{"model": "self-supervised audio encoder (BEST-RQ)", "dataset": "single notes of musical instruments (NSynth)", "train_examples": 184686, "n_mels": 64, "hop_length": 160, "mlp_ratio": 4, "bias": "all", "parallel_block": false, "positions": "learned", "residual_init": "none", "optimizer": "soap", "eps": 1e-08, "max_precond_dim": 1536, "weight_decay": 0.4, "adamw_weight_decay_other_params": 0.01}
Rows from block 2, named by matrix and row number. Rows with one number belong to one attention dimension. Each number is 128 + 32 x the weight over its row's rms, rounded and kept within 0 to 255. All counts start at 0. After the name is the row's rms in percent of the matrix's.
# v: attention query, key and value (stacked) (model.blocks.2.attn.qkv.weight, 1152x384, the v third), inputs 231-307
# proj: attention output (model.blocks.2.attn.proj.weight, 384x384, transposed), outputs 231-307
v.340 099 [153  90 206  83 149 101 128 162 144 166 143 142 137 173  94 102 138 111 120 142 103 106 176 102 198  94 119 150 107 137 131  79 170  98 140 122 101 128  96 138 102 116 146 156  85 155 107 168 149 126 152  75 115 155 165 114 148 138 128 105  95 157 120 124  94 158 146 113 103 105 162 166 126 180 123 149 132]
v.341 103 [113 137 145 145 161 167 137 123 117 179 145 167 132  58 131 106 159 118 140 120  85 137 148 158 170 124 151 161  87 129 152 200 148  58  78 106 121 128  72 106 123  93 114 127 137 123 153 158 151 112 126 135  94 102 100 157  74 114 126 111 178 124  51 168 110 125  59  55 148 129 160 153  55  32 134 170 169]
v.342 095 [104 112  71 126 114  89 150 174 123 130 126 166 111 155 124  88  83 168 118  95  85 141 134 199 155 100 141  47 192 135 133 142 153 140  98  92 181 102 144 131  24  83 181 102 147 142 141 152 110 164 112 102 103  84 140  98 146 111 111  76 185 170 163 167 163 136 150 170 156  79 146  95 138 106 151 123 133]
v.343 106 [104 149 125 183 109 102 149 112 116 110  81 150 122  99 126 136 110 107 176 134  61  80 167 134 165 139 116 121 166 126 162 167 147  93 126 186 126 118 180 168  74 141  99  84 119 201 129 175 189 158 159 155 116 188  75 141  95 146 138 161 127 154  95 157 189 129 166 130 140 167 104  99 107 161 175  95 164]
v.344 105 [ 62 128 137 102 112 105 187 133 113 118 136 168 112 139 122 156 142  65 131 135  90 119 153 152 185 102 183 181 122 116  82 134  95  92 144 178 117 106  94 153 154 154 158 147 156 104 109  92  56  88 165 135 115 168 178 134 159 179 136 197  66 124 163 124 113 106 162 154 104 122  75  97 155 144  98 162  97]
v.345 106 [101  80  86 139 113 180 102 110 144 202 147 104  87 134 134 104 156 133 165 104  90 107 143 124 157 135 108 146 143 114 144 155 124 123 162 123 114 121  91 111 144  41 127 131  90 106 153 143 152 143 128  91 149  99 121 155 210 166 129 113 145 176 149 186 203 148 130 162  75 110 113 155 134 176 176 128 117]
v.346 105 [ 80 121 130 103 133 135  92 112 133  89 140 180 145  88 124 121 133 139 135 159  92 154  86  70 153 158 129 144  94  89 158 165 107 163 117  74 125 137 101 104 144  79 129 126  99 142 125 122 161 147  62  78 134 115 140 149 123  75 119  94 131 109 116 152 137 152  95 115 184 140 137 134  56 126 146 114  61]
v.347 094 [177 140 200 134  98  98 148 156 134 115 109  53 104 112 190 148 111 166 116 115 139 146 134 119 109 170  97  84 119 158 132 101 141 113 111 103 152 170 152 114  98 135 112  74 107 116 139  83  77 214 205  98  61  82 123  77 117 122  81 150 134 149 141 117 122 151 141 163 112 154 149 105  96 135  83 173  78]
v.348 090 [147 133 172  72 174 143 113 135 163 119 121  88 105  99 134 144 129 101  84 149 101 113 132 123  87 132 136  91 114 132 110 137  82 130  80 156 154 130 123 143 119 126 140  84 120 186 185 188 147 170 185 159  95 172 194 109 136 161 154 185 114 205 192 146 131 113 156 152 142  87 133 189 153 176 149 127 130]
v.349 106 [181  95  88 157 155 149 133 160 140 135 178 125 146  83  75 124 116  80 141  84  87 136 166 200 137 149 103 119 157 173 160 132 132 108 151 158 129 149 214 165 153 154  99  65 119 110 154 155 116 158 146  95 136 124 153 163  78  79 110 152 131 126 169 104 114 180 145 109 165 136  62 161 125 128 145  98  97]
v.350 105 [145 171 172 131  79 107 101 101 210 192 134 128 131 170 111 140 113 147 207 135 150 149 109  98 116 153  89 122 200 126 179 136 130 162 212 101 154 136  86 175 173  84 161 148 128  99 112 147 141  89 180 137 109 168 122 108 101 171 119  88 140  91  72 134 165 155  62 114 122 107 132 140 157 156 157 136 182]
v.351 107 [133 122 136 171 173 122 118 143 101 111 117 149 144 112 103 152 137 101 136  85  80 138 181 168  81 134 119 111  85 203 115 125 110 156 150 181 163 155 140 140 181 202 137 126 127 141 119 111 142 118 125 141 152 128  86 104 128 109 132 106 108 112 164 124 117  68 138 141 119 207 112 116 147 152 106 135  70]
v.352 105 [134 164  27 116  52 133 117 138 162 194 101 213  91 103  95 164 178  96 107 113 101 100 100 132 163 170 135 172 153 145 123  91 124 145 113 143 115 135 136  98 138 113  83  77 145  97 156 104  93 111 113 162 126  65  52 157 127 115 124 107  53 196  83 102  79 146 135  76 103 183 158 113  98 140 152  84 135]
v.353 096 [142 147  98 123 140 108 153 194 120 152 148 139 119 122 158 144 128 154 190 113 202 155 145 169 110 194  95  61 101 103 144 144 153 170 134  92 112 145 100 172 156 128 148 123 130 145 114 109 103 150  53 138 169 141 163 118 185 145 151 123 142  36 121 114  66 129 141 197  91 206 156 148 105 106 143 161 163]
v.354 093 [136 142 132 150 157 140 119 220 144 109  78  91 176  94  90 180 122 120 188 134  75 175 136 131  89  73 187 145  92 173 137 182 140 114 110  97 159 122 142 115 110 154 152 152  77 200 109 145  93  92 201 131  81 157 111 163  95 160 112 107 151 101 138 116 118 117 108 131 130 103  79 135 169  76 110 118 149]
v.355 090 [118 143 137 119 155 114 138 190 122 110 137 115 217 123 141 125  73 117 139 138 122 169 181 154 118 148 150 118  69 118 129 155 152 127 149 121 178 116 133 163 105  61 140 121 118 140 109 119  91 114 213 149 124 157  99 165 149 163 124 112 121 105 154 114 118 211 166 114 111  69 139 165 106 142 140  99 178]
v.356 103 [142 153 169 192 137 144 124 129  98 159 146 112 154  53 109 128 108 167 177 165 173 132 112 147 110 172 126 181 118 133  94  94 186 176 160  95 185  82  85 102 171 107 156 108 124  91 155 157 128  94 154  94 125 112 102 128 123 111 127 183 119 158 121 147 174  95 188 142 160  91 131  88  98 117 100 156 154]
v.357 105 [134 149 101 133 113 133 136 166 146 224 128 150 145 129 126 107 110 148 104 124 120 172 179 174 147 102 108  73 130 113 137  96  95 107 123  61 133 180 115  74 165  87 113 108 141 114 138 109 134 128 150  91  76  90 175 116 184  78 140 143 114 162 130 109  95  75 148 161 118 125 129 152 144 136  96 136 156]
v.358 093 [ 85 134 179 154  94 122  67  76 149 117 177 135 146 172  94  81 136  94 104 172  90  77 137  99  72 152 114 106 150 166 152 111 136 188 138 108  88 122 164  56 115 130 116 162 115 125 172  91  97 112 161 165 128 116 146 142 126 115 134 145 122 142 116  89 132 151 159 114  73 109 143 142 120  83 100 124  80]
v.359 099 [117 136  87 138 180 107 176 165 123 107 118 160 140 133 155 187 148  46  94 111 195 127 122  77 200 145 118 149 177 173 185 121 110 136 125 185 110 170 129 156 132 120 154 161 147 151  93 187  93 172 138  93 140 125 124 101  57 129 121 112 113 202 165 105 129 139 139 153 164 122 116 180 130 163 119 155 121]
v.360 102 [150 153 137  91 100 121 122 122 129 126 121 146  98 122 102  99 104  90 106 130 156 139 179 193 121 131 121 130 108 133 163 110 123 150 143 115 166 120  80 104  62  92 108 159 120  89 147 116 145  79 179 129 111  99 104 127 140 105 136 150 122 104 142 126  86 143  96 110  67  98 188 129  90  66 143 192  74]
v.361 095 [199  93 183 136 147 118 113 110  95 117  95 102 118 108 173 132 146 149 152 109 117 151 161  91 144  65 136 173 122 127 106 145 126 115 137  48 122 142  96 154 168 119 118 156 129 143 202 158  97 171 127  99 126 214 154  98 123  83  93 132 149 115 191 154 150  70  81  88 145 152 113 168  89 187 109 136  95]
v.362 100 [113 120 161  79 103  85 149  82  81 116 160 102  78 117 151 128 102 168 101 157 124  91 127 110 160 106 125 165 146 131  93  87 121 100 131 181 175 147  68 185 137 105 131 151 162 163 137 136 121  91 115 127 158 100 106 125 108  70 191 150  58 135  79 102 142 205 119 127 115 163 135 161 123 129 157 168 106]
v.363 096 [159  78 143 140 123 162  67 182  81 116 110 124 134 149  57 124 144 112 224  79 120 133 157 123 133 180 102  92 119 102 132 116 136 163 114 179 153 113 177 183 150  95 166 137 118  87 124 151 125 118 136 146 103 128  95 118 103 158  91 123 103 100 130 137 124 102 149 134 124 159  99 117 137 137 153 127 119]
v.364 100 [114 109 124  95 109 192  85  66 115  88 130 147  88 138 104 181  72 117 180 178 118 125 149  81 112 157 125 135 104 148 116 158 177 147 140 147 171  86 142 114 134 149 152 158 155 145 101  40  74 125  82 126 188 109 127  95  97  91 150 134 134 119 104 154 120 134 202 165 107  77 108 120 117 153  77 148  99]
v.365 099 [101 113 109 166 145 126 158 137 180  88 148  83 139 137 121 125 123 128 143 149  76 126  97 130 222 126 118 129 160 144  98 155  61  75 155 201 152 165 179 153 144 198 123 104  98 155 147 121 136 132 154 151 119  89 102 156 132 154 137 103  91 154  95  73 138 135 123 130 122 168 133  67 120 145  94  87 126]
v.366 089 [ 85 132 136  93 127  94 147  63  97 104 194 135  74  99 157 126  79 123 130 107 144 156 148 113  47 166  90 167 152 142  95 116 136 154 150 167 170  87 110 139 186 118 142 150  96 122 133 200 140 157 109  83 169 167  70  51 114 148 115 109 111  87 137 134 110 129 142  89 190 156 116 141 129 126 125 135 161]
v.367 100 [113 158 110 196 142 111 153 172  98 141 103 148 107 155 162 140 119  80 151 117 109 157  57 192 107 168  90 146 109 111  73 161 204 147 104 147 147 135 153 146 140 125 154 118 123  93 204 137 139  94 159 170  97 145 120 110 144 188 165 169 150 122 169 105  72 149 133 111  88 108 152 172 133 101 155 135  90]
v.368 095 [141 158 161 112 145 139 102 115 154 100 125  72 113  99 117 124 163 127 111 119 187 161  95 118 119 112 149 114 104 126 125 134 192 141 129 136 138 113 110 110 154 139  66  95 105 127 104 174  68 138 164 147 164 128 131 185 143 104  96 122 136 142  72  73  43 139 109 133 150  74 103 142 146 177 160 150 120]
v.369 096 [157 142  63 152 165 108 117 150 161 138 206 141 116  55 167 118 143 112 184  86 122 108 142 137 148 181 178 136  96 168 110 133 161 127 151 173 122  93 142 145 113 124 152  85  91 126 129 110 126 126  58 168 119 133 116 167 120 130 149 141 174 123 168  99  81 163 180  95 186 117  83 113 134 113 158  87 121]
v.370 102 [156 137 152 156 160 166 166 103 144 155 155  41 189 125 142 142 145 118  71  95 102 112 141  96 121 192 169 158 118 168 100 122  67 111  32 141 124 155 139  91 119 155 161 143 107 168 156 113 160 155 166 150 133 100 128  85 153 151 121 138  70 131 162 211 177 142 161  93 121 193  92 125 129  82 145 154  82]
v.371 101 [140 138 184 145  98 150  72 130 174 112 115 149  81 107 114 136  78  89  74 115 155 101  93 120  99 104 102 154 155 146 148 139 126 140  76 137 203 115  97 145 165 129  75 184 119 159 147 233 102 160 128 134  95 126  94 105 116 187 182 192 158 165  93 105 175 152  81 108 115 194  59 178 136 168 141 153 144]
v.372 086 [135 136 164 151 127 145  83 138 171 120 148 125  86  97 213 100 128 136  96 118 121 138 177 130 103 152 148 147 142 105 161 176 121 110 146 132  89 150  92 140 147 121 165  98 142 157 105 121 197 155  75 102  72 103 142 146 131 133  80 143 183 103 129 176 193 110 105 126 101 115 179 147 136 101 132 150 106]
v.373 089 [136 128 115 149  91 141 157 106  94 142 127 202  84 137  57 163 125 137 116 143 119  64 168 175 139 148 144 161 120 117 102 163 139 146 140 136 111  90 121 157 124 129 116 112 158 137 164  99 133 131 144 112  82 143 132 138 178 176 137 102 119 137 109 162 105 116  78 133 141 146 110 158 109 153 138  98  79]
v.374 099 [144 205 160 139 100 144 189 106 171 115 154 129 134 118 154 127 116 126 171 169 117 116 122 114  74 178 136  81 100 120 131 139  80 146  76 198 158 127 150 159 181 120 122 180 111 117 154 130 111 140 143 156 125 151 112 140 125  79 147  97 140 141 166 113 129 132 175  61 127 107 132 168 129 153 145  47 152]
v.375 090 [108 153 140 173 149 102 101 159 167 167  99 155 172 151 112 105 110 124 164 129  91 124 164 108 140  90 132 102 170 161  84 155 135 105 132 171 108 176 124  98 129  63 153  99 182 108  72 161 113 135 158 144 138 162 125 157 133 128  59 197 170 158 194 114 113  83  73 139  72 162 164  87 124 129 201 145 147]
v.376 096 [ 84 176 120  76  80 111 200 156 113 102  88 118 159 134 154 133 128  94 122 158 129 105 121  76 103 123 172 141 126  92 177 191  94  91 152  96 128 169 148  98 164 110 133 165 128 117 100 169 149 139 150  64 105  91  86  81 171 143 188 203  96 110 144 162 123  73 134 128 137 113 157  97 126 135 161 125 111]
v.377 095 [ 78 123  70 177 180 159 146  94 162 137 135 196 110  92 177 170 138 139 136 151 132 174 136  76 168 146 134 142 166 151 161  85 120 156 121  97 119 154  94  92 148 156 131 121 174 190 186  49 140 131 131 105 120 128 131 164 115 145 149 136 170 164 120 154 156 158 149 120 137 131 165 130 189 150 100 153  99]
v.378 092 [105 133 167 147 136 137  83 130 163 106 121 115 131 167 158 162 124 109 119 123 148 159 192 161 144 156 128 139 146 188 111 111 146 147 138 159 131 147 172 155 169  84 122 131  98  97  87  97 137 123 172  65 162  97 156 152 135  90 137 105  99 151  78 140 110  89 131 109 154 173 162 123 134 158 195 137 156]
v.379 099 [138 139 184 176 142 141 116 122 101 249 160 140 152 100  74 131  76 125 126 144 157 117 142 129  80 159 162 121 150  85 117 146 109 158  87 189 130 145 166  99 115  83 145 156  94 122 119 134 105 140 125  85 108  92 135 100 194 161 174 182 152 188 129 128 111 136 135 132 118 139 123 154 124 128 171 144 154]
v.380 101 [ 70  99 120 102 163  91 149 150 144  55 130 179 124 122 109 142 145 144 141  75 122 175 135 105 153  92  98 114 100 109 162 125 116  98 178 147 137 130 118 111 121 152 121 104 127  89 152 224 164 162 106 149 134 165 147  98 155 105  83 103 149 117 113 102 140 119 109 108 103 150 120 135 141 132 177  93 108]
v.381 094 [133 128 124 200 184 110 132 149 122 145 169 144 117 110  99 100  99 115 105  81 119 146 125 128 155 137 115 162 118 114 206  87 130 109 116 196 179 115 183 189 172 143  72 117 201 124 197  89 121  83 101  81 114 180 141 110 121 133 151 117 119  72 116  70 107 148 109  99 127 128 172 160 178 152  81 148 102]
v.382 092 [ 85 174 119 189 142 132 109 130 122  69 181 152 141  87 110 115 103 173 164 139 147 152 141 132 108 171 148  92 170 104 111 109 106 148 159 181 156 155 130  98 118 138 109 135  75 135 116  96 104 155 116 127  76 139 149 145 151 121 107  77 151 170 167 141 100  88 136 139 114 131 141  81 112  88 136 219 129]
v.383 102 [174 180 134 149 128 103 113 217 175  86  97 168 161 120 124 124 127 189  74 129 149 109  84  71  87 107 104 125 186 122 166 148  83 143 137 114  62 109 166 145 117 160 155 174 107 178 142  82 148 160  78 119 113 114 126 175  91 174 113 139 115 129 102  62 120 126 128 179 128 110 186  96 106 105  94 149  89]
proj.340 101 [139 168  44 129 135 130 148 130  89 118 174 115 146  68 196 168  97 138 213 129  75  84  72 123 109 120 158  81  75 131 142  80 121 118  85 123 149 151 159  93 145 140  88  71 135  46 144 134 120 111 163 170 154 149 119 194 145  92 129 137  65 151 137  90 118 135 122  46 161 133 112 124 126 124  78 131 124]
proj.341 105 [134 129 158  94 114 148 177 141 124 114 169  90 132 153 183 144 162  97 186  56 153 120 125 123  94 115 178  87 173 101 172 145 123 127 137 104  84 101 105 185 163 180 147 195  92 190 147  96 121  47 115 111 134 131 130  89  98 156 133 133 168  73 219 132 144 145 188 102 168 130 103  88 129 173 111  96 142]
proj.342 099 [ 84 127 160 147 171 176  92 179 148 121 156  61  74 140 112 148 159 167 129 122 152 146 115  98 132 129 120 132 131 175 160 125 124 114  67 166 131 143  80 115 177 160  97 102 105 124 116  98  94 126 154  87 154 188  75 145 140 185 161 162 116  92 170 150 130 130 135 151  97 122 120 152  64 138 135 138  80]
proj.343 103 [182 134 177 120 153 119  99 152 111 147 102  98 135 123 121  88 124 114  94 126 168 105 125  87 128 158 177 130  71 132 136  92 114 157 117 114 167 163  78  62 206 178 169 157 145  77 101  85 110 117 158 162 136 170 133 153 133 202 117 132 140  59 146  73  69 146 121 130 142  68 130  68 150 161 108 128 112]
proj.344 103 [132 118 103 139 134 136  87  56  28 135 129 115 117  91 139 135 130 133  86 102 173 105 148 110 123 176 118  65 138 175 129 109 199 121 117 143 119  99 138 145 154  50 163  85 162 116 145 155 176 129 104  80 146 105 135 118 111  52 122 118 162 170 152 146 166 172  98  79 109  82 123 140 185 126 150 121 154]
proj.345 105 [109  86  98 128 122 122 158 113 150  98 139 123 145 137 107 170 128 112  85 146 159 179 122 152 128 132 145 153  84 108 134 122 140 115 114 142 107 103 143 126 109 126 175 108 164 120 142 109 175  87  99 165 179 173 104  79 166 112 116 147 176 126 110  86 122  64 143 117 127 104 150 102 144 116 161 125 220]
proj.346 108 [140 149 115 126 102 103 164 140 144 142 133 220  88 122 117 130 138  94  48  79 151  97 125  99 158 159 179  70 136 138  39  98 159 116 150 149 174  96 167 151  84 136 116  96 152 103 152 109 117  83 160 100  57 118 108 127 143 174 102 138 149 166 149  84 168 140 165  93 133  81 128 145  93 139 146 154 157]
proj.347 095 [ 75 174 101  88 116  81 136 126  73 112  77 185  92 159 125 135  79 218 138 130 128 122 134 127 136 136 128 186 145 113 120 125 134 135 149  76 158 128 134  99 113  87 172 107 175 136 126 207 151 124 104 153 150 159 129 162 128 144  72  98 149  97 137 166 128  94 164 105 164  85 140 147 114 129 161 126 121]
proj.348 092 [ 94 168  47 191 180  85 147 153 123 133 135 134 149 116 115 114 116 120  91 110  79  55 167 209 108 136  83 151 162 180 146 122 202 113 109 138 124 132 150  97 105 142 104 145 142 138  83 146  85 164  84 148 182 124  99 151 126 131  85 141 210 115 115 122 110 100 117 160 146 119 104  87 135  86 125 170 110]
proj.349 106 [ 65 165 149  77 116 148 113 145  99 109 138 106 110 174 173 141 150 204  47 191 159  94  96 163 101 151 132 153 128 127 167 126 157 128 182 119 159  98 123  77 126 150 141  75 146 130 154  76 130 126  95 114 106 114 132 149 143 152 128 108 132 196 117 137 171 123  99 104  65 140 122  82 132  80  98 147 136]
proj.350 105 [135 123 136 116 107 132 179 159 144 120  96 153 153  91 117 172 138  80 161 157  75  85  93  61 137 108 182 187  78 101 157 132 124 107 151 113 130 154 165 144 101 138 101 161 120 132 171 127 135  98 144 186 111 121  97 133 152  82  94 138 119 130  85 170  98 113 170 110  96 187 181 122  97  82 126 105 130]
proj.351 103 [143 139 142 104  82 132  95 139 151  84 130  97  78 140 109 112 124 167 131 198 128  94 163 106 137 143 160 176 129 100 112 123 138 122  67  94 112 124 121  68 122 115 126 140 151  73 113  74 155 166 150 143 149  60 200 144 178 113 146 114  65 145 145 126 115 183 143 104 112 162 159  95  73 130 145 162  79]
proj.352 105 [129 133 234 124 150 144 138 112  94 134 140 161 134 145 125 175 125 167 142 129 124 121 151 128 167  70 197 127 124 106  95 123 138 114 158 160  99  90 106 181 118 104 141 164 137 105 102  77 103 103 136  88 162 153 170 127 144 117 100 152 106 108 119 196 130 124 113 139  96  69 128  83 103 100 155 163 110]
proj.353 095 [216 131  37 110  86 142  94 129 225  89 161 119  91 122 115 104 147 156  96 102 119 131 140 111 109 100 182 119 184 117 145 160 113  77 137 138 172 133  96 100  70 118  87  86 139 157 193 102 167  88 123 171  95 123 137 135  90 117 126 136 152 164 142 177 181 126 109 192 158  72 125 113 142 151 145 140 104]
proj.354 096 [148 134 145 105  87 162 152 162 100 121 128 142  32 108 140 151 156 119 127 150 120  78  93  80 188 139 156 133 157  97 113 138 130  62  84 101 139 114  90  97 129 100 121 172 153  98  74  95 141 165 112 139 145 100  81 110  60  53 136  81 154 132 134 154 163 159 163 131 139 141 126 121 113 191  95 155  54]
proj.355 089 [151 172 139 115  83 136  72 127 129 142 151 130  94 115 131 158  95 129  65 136  71  93 161  59 136 105 127 128  97 150  94 120  42 136  98 151 178 125  90  68 110 117 125 117 119  70 118 171 178 139 118 129 151 129  79 166 155 140 125  94 135 121  98 175 148  64  98 212  73 131 127 157  46 148 150 118 179]
proj.356 101 [ 98 118 120  47 206 112  80 125 170 107 153 170 107 133 114  91 152 106  84 105  96  92  80 115 127 108  71 122 118 124 171 135  83 136 102 129  63 134 123 143 136 174  77  98 126  98 106 128 112 167 140 133 107 221 135 108 149 138 170  93 127 106 132  97  96 158  79 135  94 155  97 152 112 151 148 114 149]
proj.357 108 [175 137 161 119 139 204  98 141  78  82 174 147 134 175 163 138 142  91  96 165  80 170 147 103 137 112  90  87 157 136 137 108 112  90 126 104 105  98 130 141 114 112 139 151 124  89 131 131 106 141  62 139 187 136 104 198 132 177  84  68 173  99 105 143 171 124 111  98 120 123 117 128  99 156 135  77  72]
proj.358 098 [ 94 103 127 145 138 103 118  97 103  94 100 116 100 103 143 128 145 122 123 138 126 116 207 132 184 104 129 113 149 115 107  80  72 126 122 152 109 155 104 158 153 118  93 125 149 179  96 125  98 162 110 137 127 117 146 161 166 132 116 130 128  97 144 118 158 110 115 100 127 124 132  96 132 224 190 138 196]
proj.359 100 [124 116  99 138 108 147 125 136 109 133 107 111  69 147 154 126 123 134 140 105 157 129 121 153 110 165  91 124 107 106  71 163 144 126 106 109 113 113 171  95 137 118 137 124 122 131 151 106  98 129 129 155  59 127 171 149 154  80 157 120 112 128 154 101 156 132 124  97 133  58 126 122 159 130 175 120 130]
proj.360 101 [115  86 132  66 138 131 126  79 126 105 153  82 139  72 174 149  89 148 181 116 139 117  92 111 181 148 164 100 129 116 145  62  36 148 114 148 117 125 155 140 116  64 150 108 145 158  66 152 125 154 131 143 125 109 177 115 134 170 131 124 120  86 147 208 124  63  93 197 169 157 167 172 154 166 125 123 165]
proj.361 099 [109 133  79 101 111 135 201 147 118 112 144 121 154 151 116 131 186  86 160 145 118  97 125 189 128 165  73  82  81 194 129 122 118 128 121 220 135 128 154 116 121 138 116 119  83 109 119  97 108  82 156 143 138 132 143 146  91 128  99 103  45 190 102 111 134 182 151 106 160 141 106 112 120 108 162  95  94]
proj.362 098 [103 136 126 204 116 194  92 125 153 164 169 120 111  80 105 123 138  60 137 160 138 147 127  79  77 163 165 124 181 128 183 128 153 171 135  95  95  95 173 151  99 137 154 138 147 131 166 120 119 106 109 141 170 172 212 119  98 168  95 138 123  83 155 132 105 107 142 116 126 109 135  42 108 120 126 167 159]
proj.363 098 [151 161 127 130 203 161  99 114 156 132 147 157 129 166 176 122 190 110 130 133 184  73 133 163 160 123 222 151 172 144 174 111 162 121 107  88 144  56 129  93  77  83  94 109 134 135  91  97 160 148 156 115 111 140 143 126 126 151 150 140 127 149 137 181 180 136 185 123 136  89  92 121 163  88  84 162 155]
proj.364 100 [128 154 125 163 140 105 117 142 109 149 128 178 117 100 198 112 186  84  95  95 153  95 126 154 146 153 121 183 127 157 142  90 111 101 139  64 124 141  65 130 109 175  79 105 159  44 169 173 127 136  94 153 122 132 121 188 151 152 144 147 130 119 130 145 164  96  94 155 166 118 134 168  93 104 104 112 118]
proj.365 099 [181 161 162 142 103 120 115 111  68 128 158 123  69  97 130 170 154 117 131  90 119 149 204 114 104 123 176 163 147  78 196 117 182 130 187  74 123 105 179  76 116  97 145 152 165 116 101  78  93 150 106 114 145 184 146  65 134  80 123 126 123 136 180 130 138 127 114 146 161 153 141 177 124 128  76 151 118]
proj.366 089 [119 121 154 117 138  59 111 119 140 129 143 124 137 147  85 104 174  76 117 132  63 124 121 157 133  47 116 152 119 153 122 113 144 166 130 139 108 120 185 129 129 165 177 137  83 119 140  72 145 104 143 169 172 177 186 111 176 191 133 119 130 117  71 111 133  85 105 156  96 126 105 132 203 144 169 140 100]
proj.367 103 [134 169 145  38  68 120 116 151 109 174 105 121 184 136 127 105 122 172  82 149  88  75 150 118 159  96 147 123 131 214 134 106 114  97 125 136 135 189 122 180  97  87 126 182 150 146  49  97 135 111 159 150 174 137  79 110 124 142  86 125 114 158 158 196 173  99 124 102 123 147  50  82  70 147 169 142 130]
proj.368 095 [142  60 135  97 101 150 118  90  64 157 103 182 144 153 154 111  71 145 123 122  64  94 154 191 145 185 139 113 117 111 131 126  97 152 150 123 116  78 139 127  85 165 146 142 146 121 142 153 139 136 104 123  74 107 111 103 110 101  87 114 120 118 185 164 154 118  69 148  71 150 127 152 100  76  51 185 149]
proj.369 095 [ 95  68 137  73 152 129 109 135 159  83 113 132 121 158 169 156 123  91  63 131 215 171  83  98 170 106 123 134 182 183 115  90 128 142 130 111 121 105  59 135 201 135 102  95 142 136 102 124 173 154 168  89  73 100 110 131 152 134 100 154  77 129 186 110 105  76  77 153  67 121 147 102  76 117 102 145 108]
proj.370 100 [119 156 132 139  95 133 115 135 108 164  86 121 124 139 107 139  68 163 107 103 173 161 142 111 121 170 211  43 183 105 158 151 147 183 133 127 111 173 132 109 144 185 154 190 123  95 112 133 136 147 140 137 154 167  69 149 125 160  96 160 123 155 127  83 148 110 113  95 163 126 165 181 112 173 148 121 181]
proj.371 105 [106 189 102  99  93 158 153 134 108 154 141  98 140 107 189 163 122 126 157 133  84 177 118 114 137 135 109 146 124 166  87 127 170  99 189 125  93 159 162 150  89 106 143 153 136  67 141 144 140  80 124  78 175 199 135 144 147  87  95  73 158 124  59 115 133  79 160  87 177 106 152 154 164 158 180 136  70]
proj.372 091 [134 177 123  93 184 102 148 141 143 148 110 101 107 134  88  92  93 141 115 135 154 119  96 168 146  99 157 159 134 112 129 111 166 195 145 129 131 103 162 166 110 112 126  64 104 139 137 154 100 108 113 127 155 178 112 143 197 156 166 126 122 108 170 153  94 116 147 119 127 201 159 125 108  99 137 103 130]
proj.373 091 [148  94  76 147 118 179 118  91 173  67  97  85 121 210 157 130 152 167  99 157 154 148 136  75 106 132 160 139  65 125 113  80 103 123 162 134 142 135 134 111 101 139 122 151 133 103 145 118 126 102 123 140 194 164 150 111 103 152 147 148 142 157 145 161 107 113 112  77 112 103 129  61 129  93  65 164 124]
proj.374 105 [134 100 171 127 156 152 156 156 101  99 159 116 107 167 131 132 114 122  67 137  63 158 206 113 180 135 156 160 135 112 144 128 126 121 170 109 132 150  82  82 112 162 188 105 131  78 123 102  99 127 141 107 148 151 128 111 141 173  68 162 106 130  79 117  98  91  84 139 179  75  74 110 108  73 144  71  81]
proj.375 094 [118 115 129 145 121 138 157 138 168 236 172  96  85 144 117  80 133  95 131 130 121 172 104 121 169 116 151 133 105 144 155  59 147 144  95 108 132 105 106 192 155 168 158 112 101 208 122 111 159 130 161 105 130 124 117 137 110 136 204  81 133 126  86 116 112 170 191 151 176 103 107  91  97 166 120  97 154]
proj.376 098 [151 115 159 108 118 145  95 155 115 169 143  95 103 123 119 164 121 136 173  74 115 121 115 194 123 173 183 115 127  59 108 163 169 142 179 194 186 117 141  95  98 131 204 117 133 120 185 160  85 142 190 190 166  63  84  95  81 120 100 150 142 100  50 155 145 149 148 141 143 128 119 115 175 161 113 114 142]
proj.377 097 [152 102 143  48  98  91 134 150 174 136 134 129 162  72 162 137 140  97 131 129 115 116 157 156 103 100 175 128 128 156 132 150 145  98 139  92 124 152 183 191 102 111 152  46 106 149  88 133 216 110 139  66 145 119 115 149 118 103 171 132  93 103 194 171  72 157 126 175 111 150 149 129 124 158 145  84  92]
proj.378 093 [167 153 124 102 146 129 136 139 107 129 108 192 171 136 123  75 173 146 132 186 109 110  77 102 125  79 119 163 109 138 152 116 170 124  42 103 130  81 113 136 112 119  79 101 152 166 131 152 113 180 127 150 107 129 161 146 111 126 149 122 116 144 183 116 122 104 150 159 162  73 120 121 113 143 139 116 115]
proj.379 103 [129  92 154  68 122  86 147 101 180  83  81 157 169 128 159 123 183 143 130  88 132 140  95 169 190 145 139 157 117 134 124 170 135 177 158 153 132  94 133 144 150 159 171 141 103 133 183 132 158 115 178 132 190 125  89 175 111 135 182  94 127 111 139 149 109  87 135 106 113 159 161  83 147  94 185  96 113]
proj.380 098 [146 133 163 158 146 133 144  62 143 150 170  60 127 152 176 155 107 103 103 145 127  78  83 123 124 122 130  91 129 157 110 107 144 118 115 150 125  98 133 215 133  94 150  65 102 157 139 109  88  72 134 105 150  66  76 143  76 129 133 110  86 164 145 122  94 126 117 126 106 157 162 139 130 101  52 148 165]
proj.381 094 [171 135  93 118 108 142 153 186 106  40 101 135  79 160 207  98 106 110 140 156 145 110 113 132 160 111 115  98 125 134 117 112 155 131 140  86  95 140 121 107 118  79  89 146 129 117 148 112 134 168 126 137 110 108 175 130 146  67 125 171 119 115 197 138 147 132  79 143 114 127  79  85 165  93 113  90 140]
proj.382 094 [122 119  91 102 115 117 133 128 131 165 141  87 112 150 138 107 137 119 145 135 144 144 118 136 197 105 113 104 116 140 172  95  89 120 149  95  64 121  87 124 106 120 172 147 236 104 176 140 122 157 145 154 131 102  76 111 115 140 149 165  87  70  93 172 123  45 115 126 141 112 100 127 129 196  98  65 102]
proj.383 100 [140  53 141  94 110  67  75 115 124 124  74 132 137  81  88 177 158 128 110 135 120 207 130 124 142 116 123 137  82 149  41 194 101 124 139 100 186 119 102 134 124  92  98 122 141 114 106 186 140 153 176 161 119 124  98 137 122  50 137 148  95 170 115 188 195  63 160 161 126 180  83 168 239 163 107 126 161]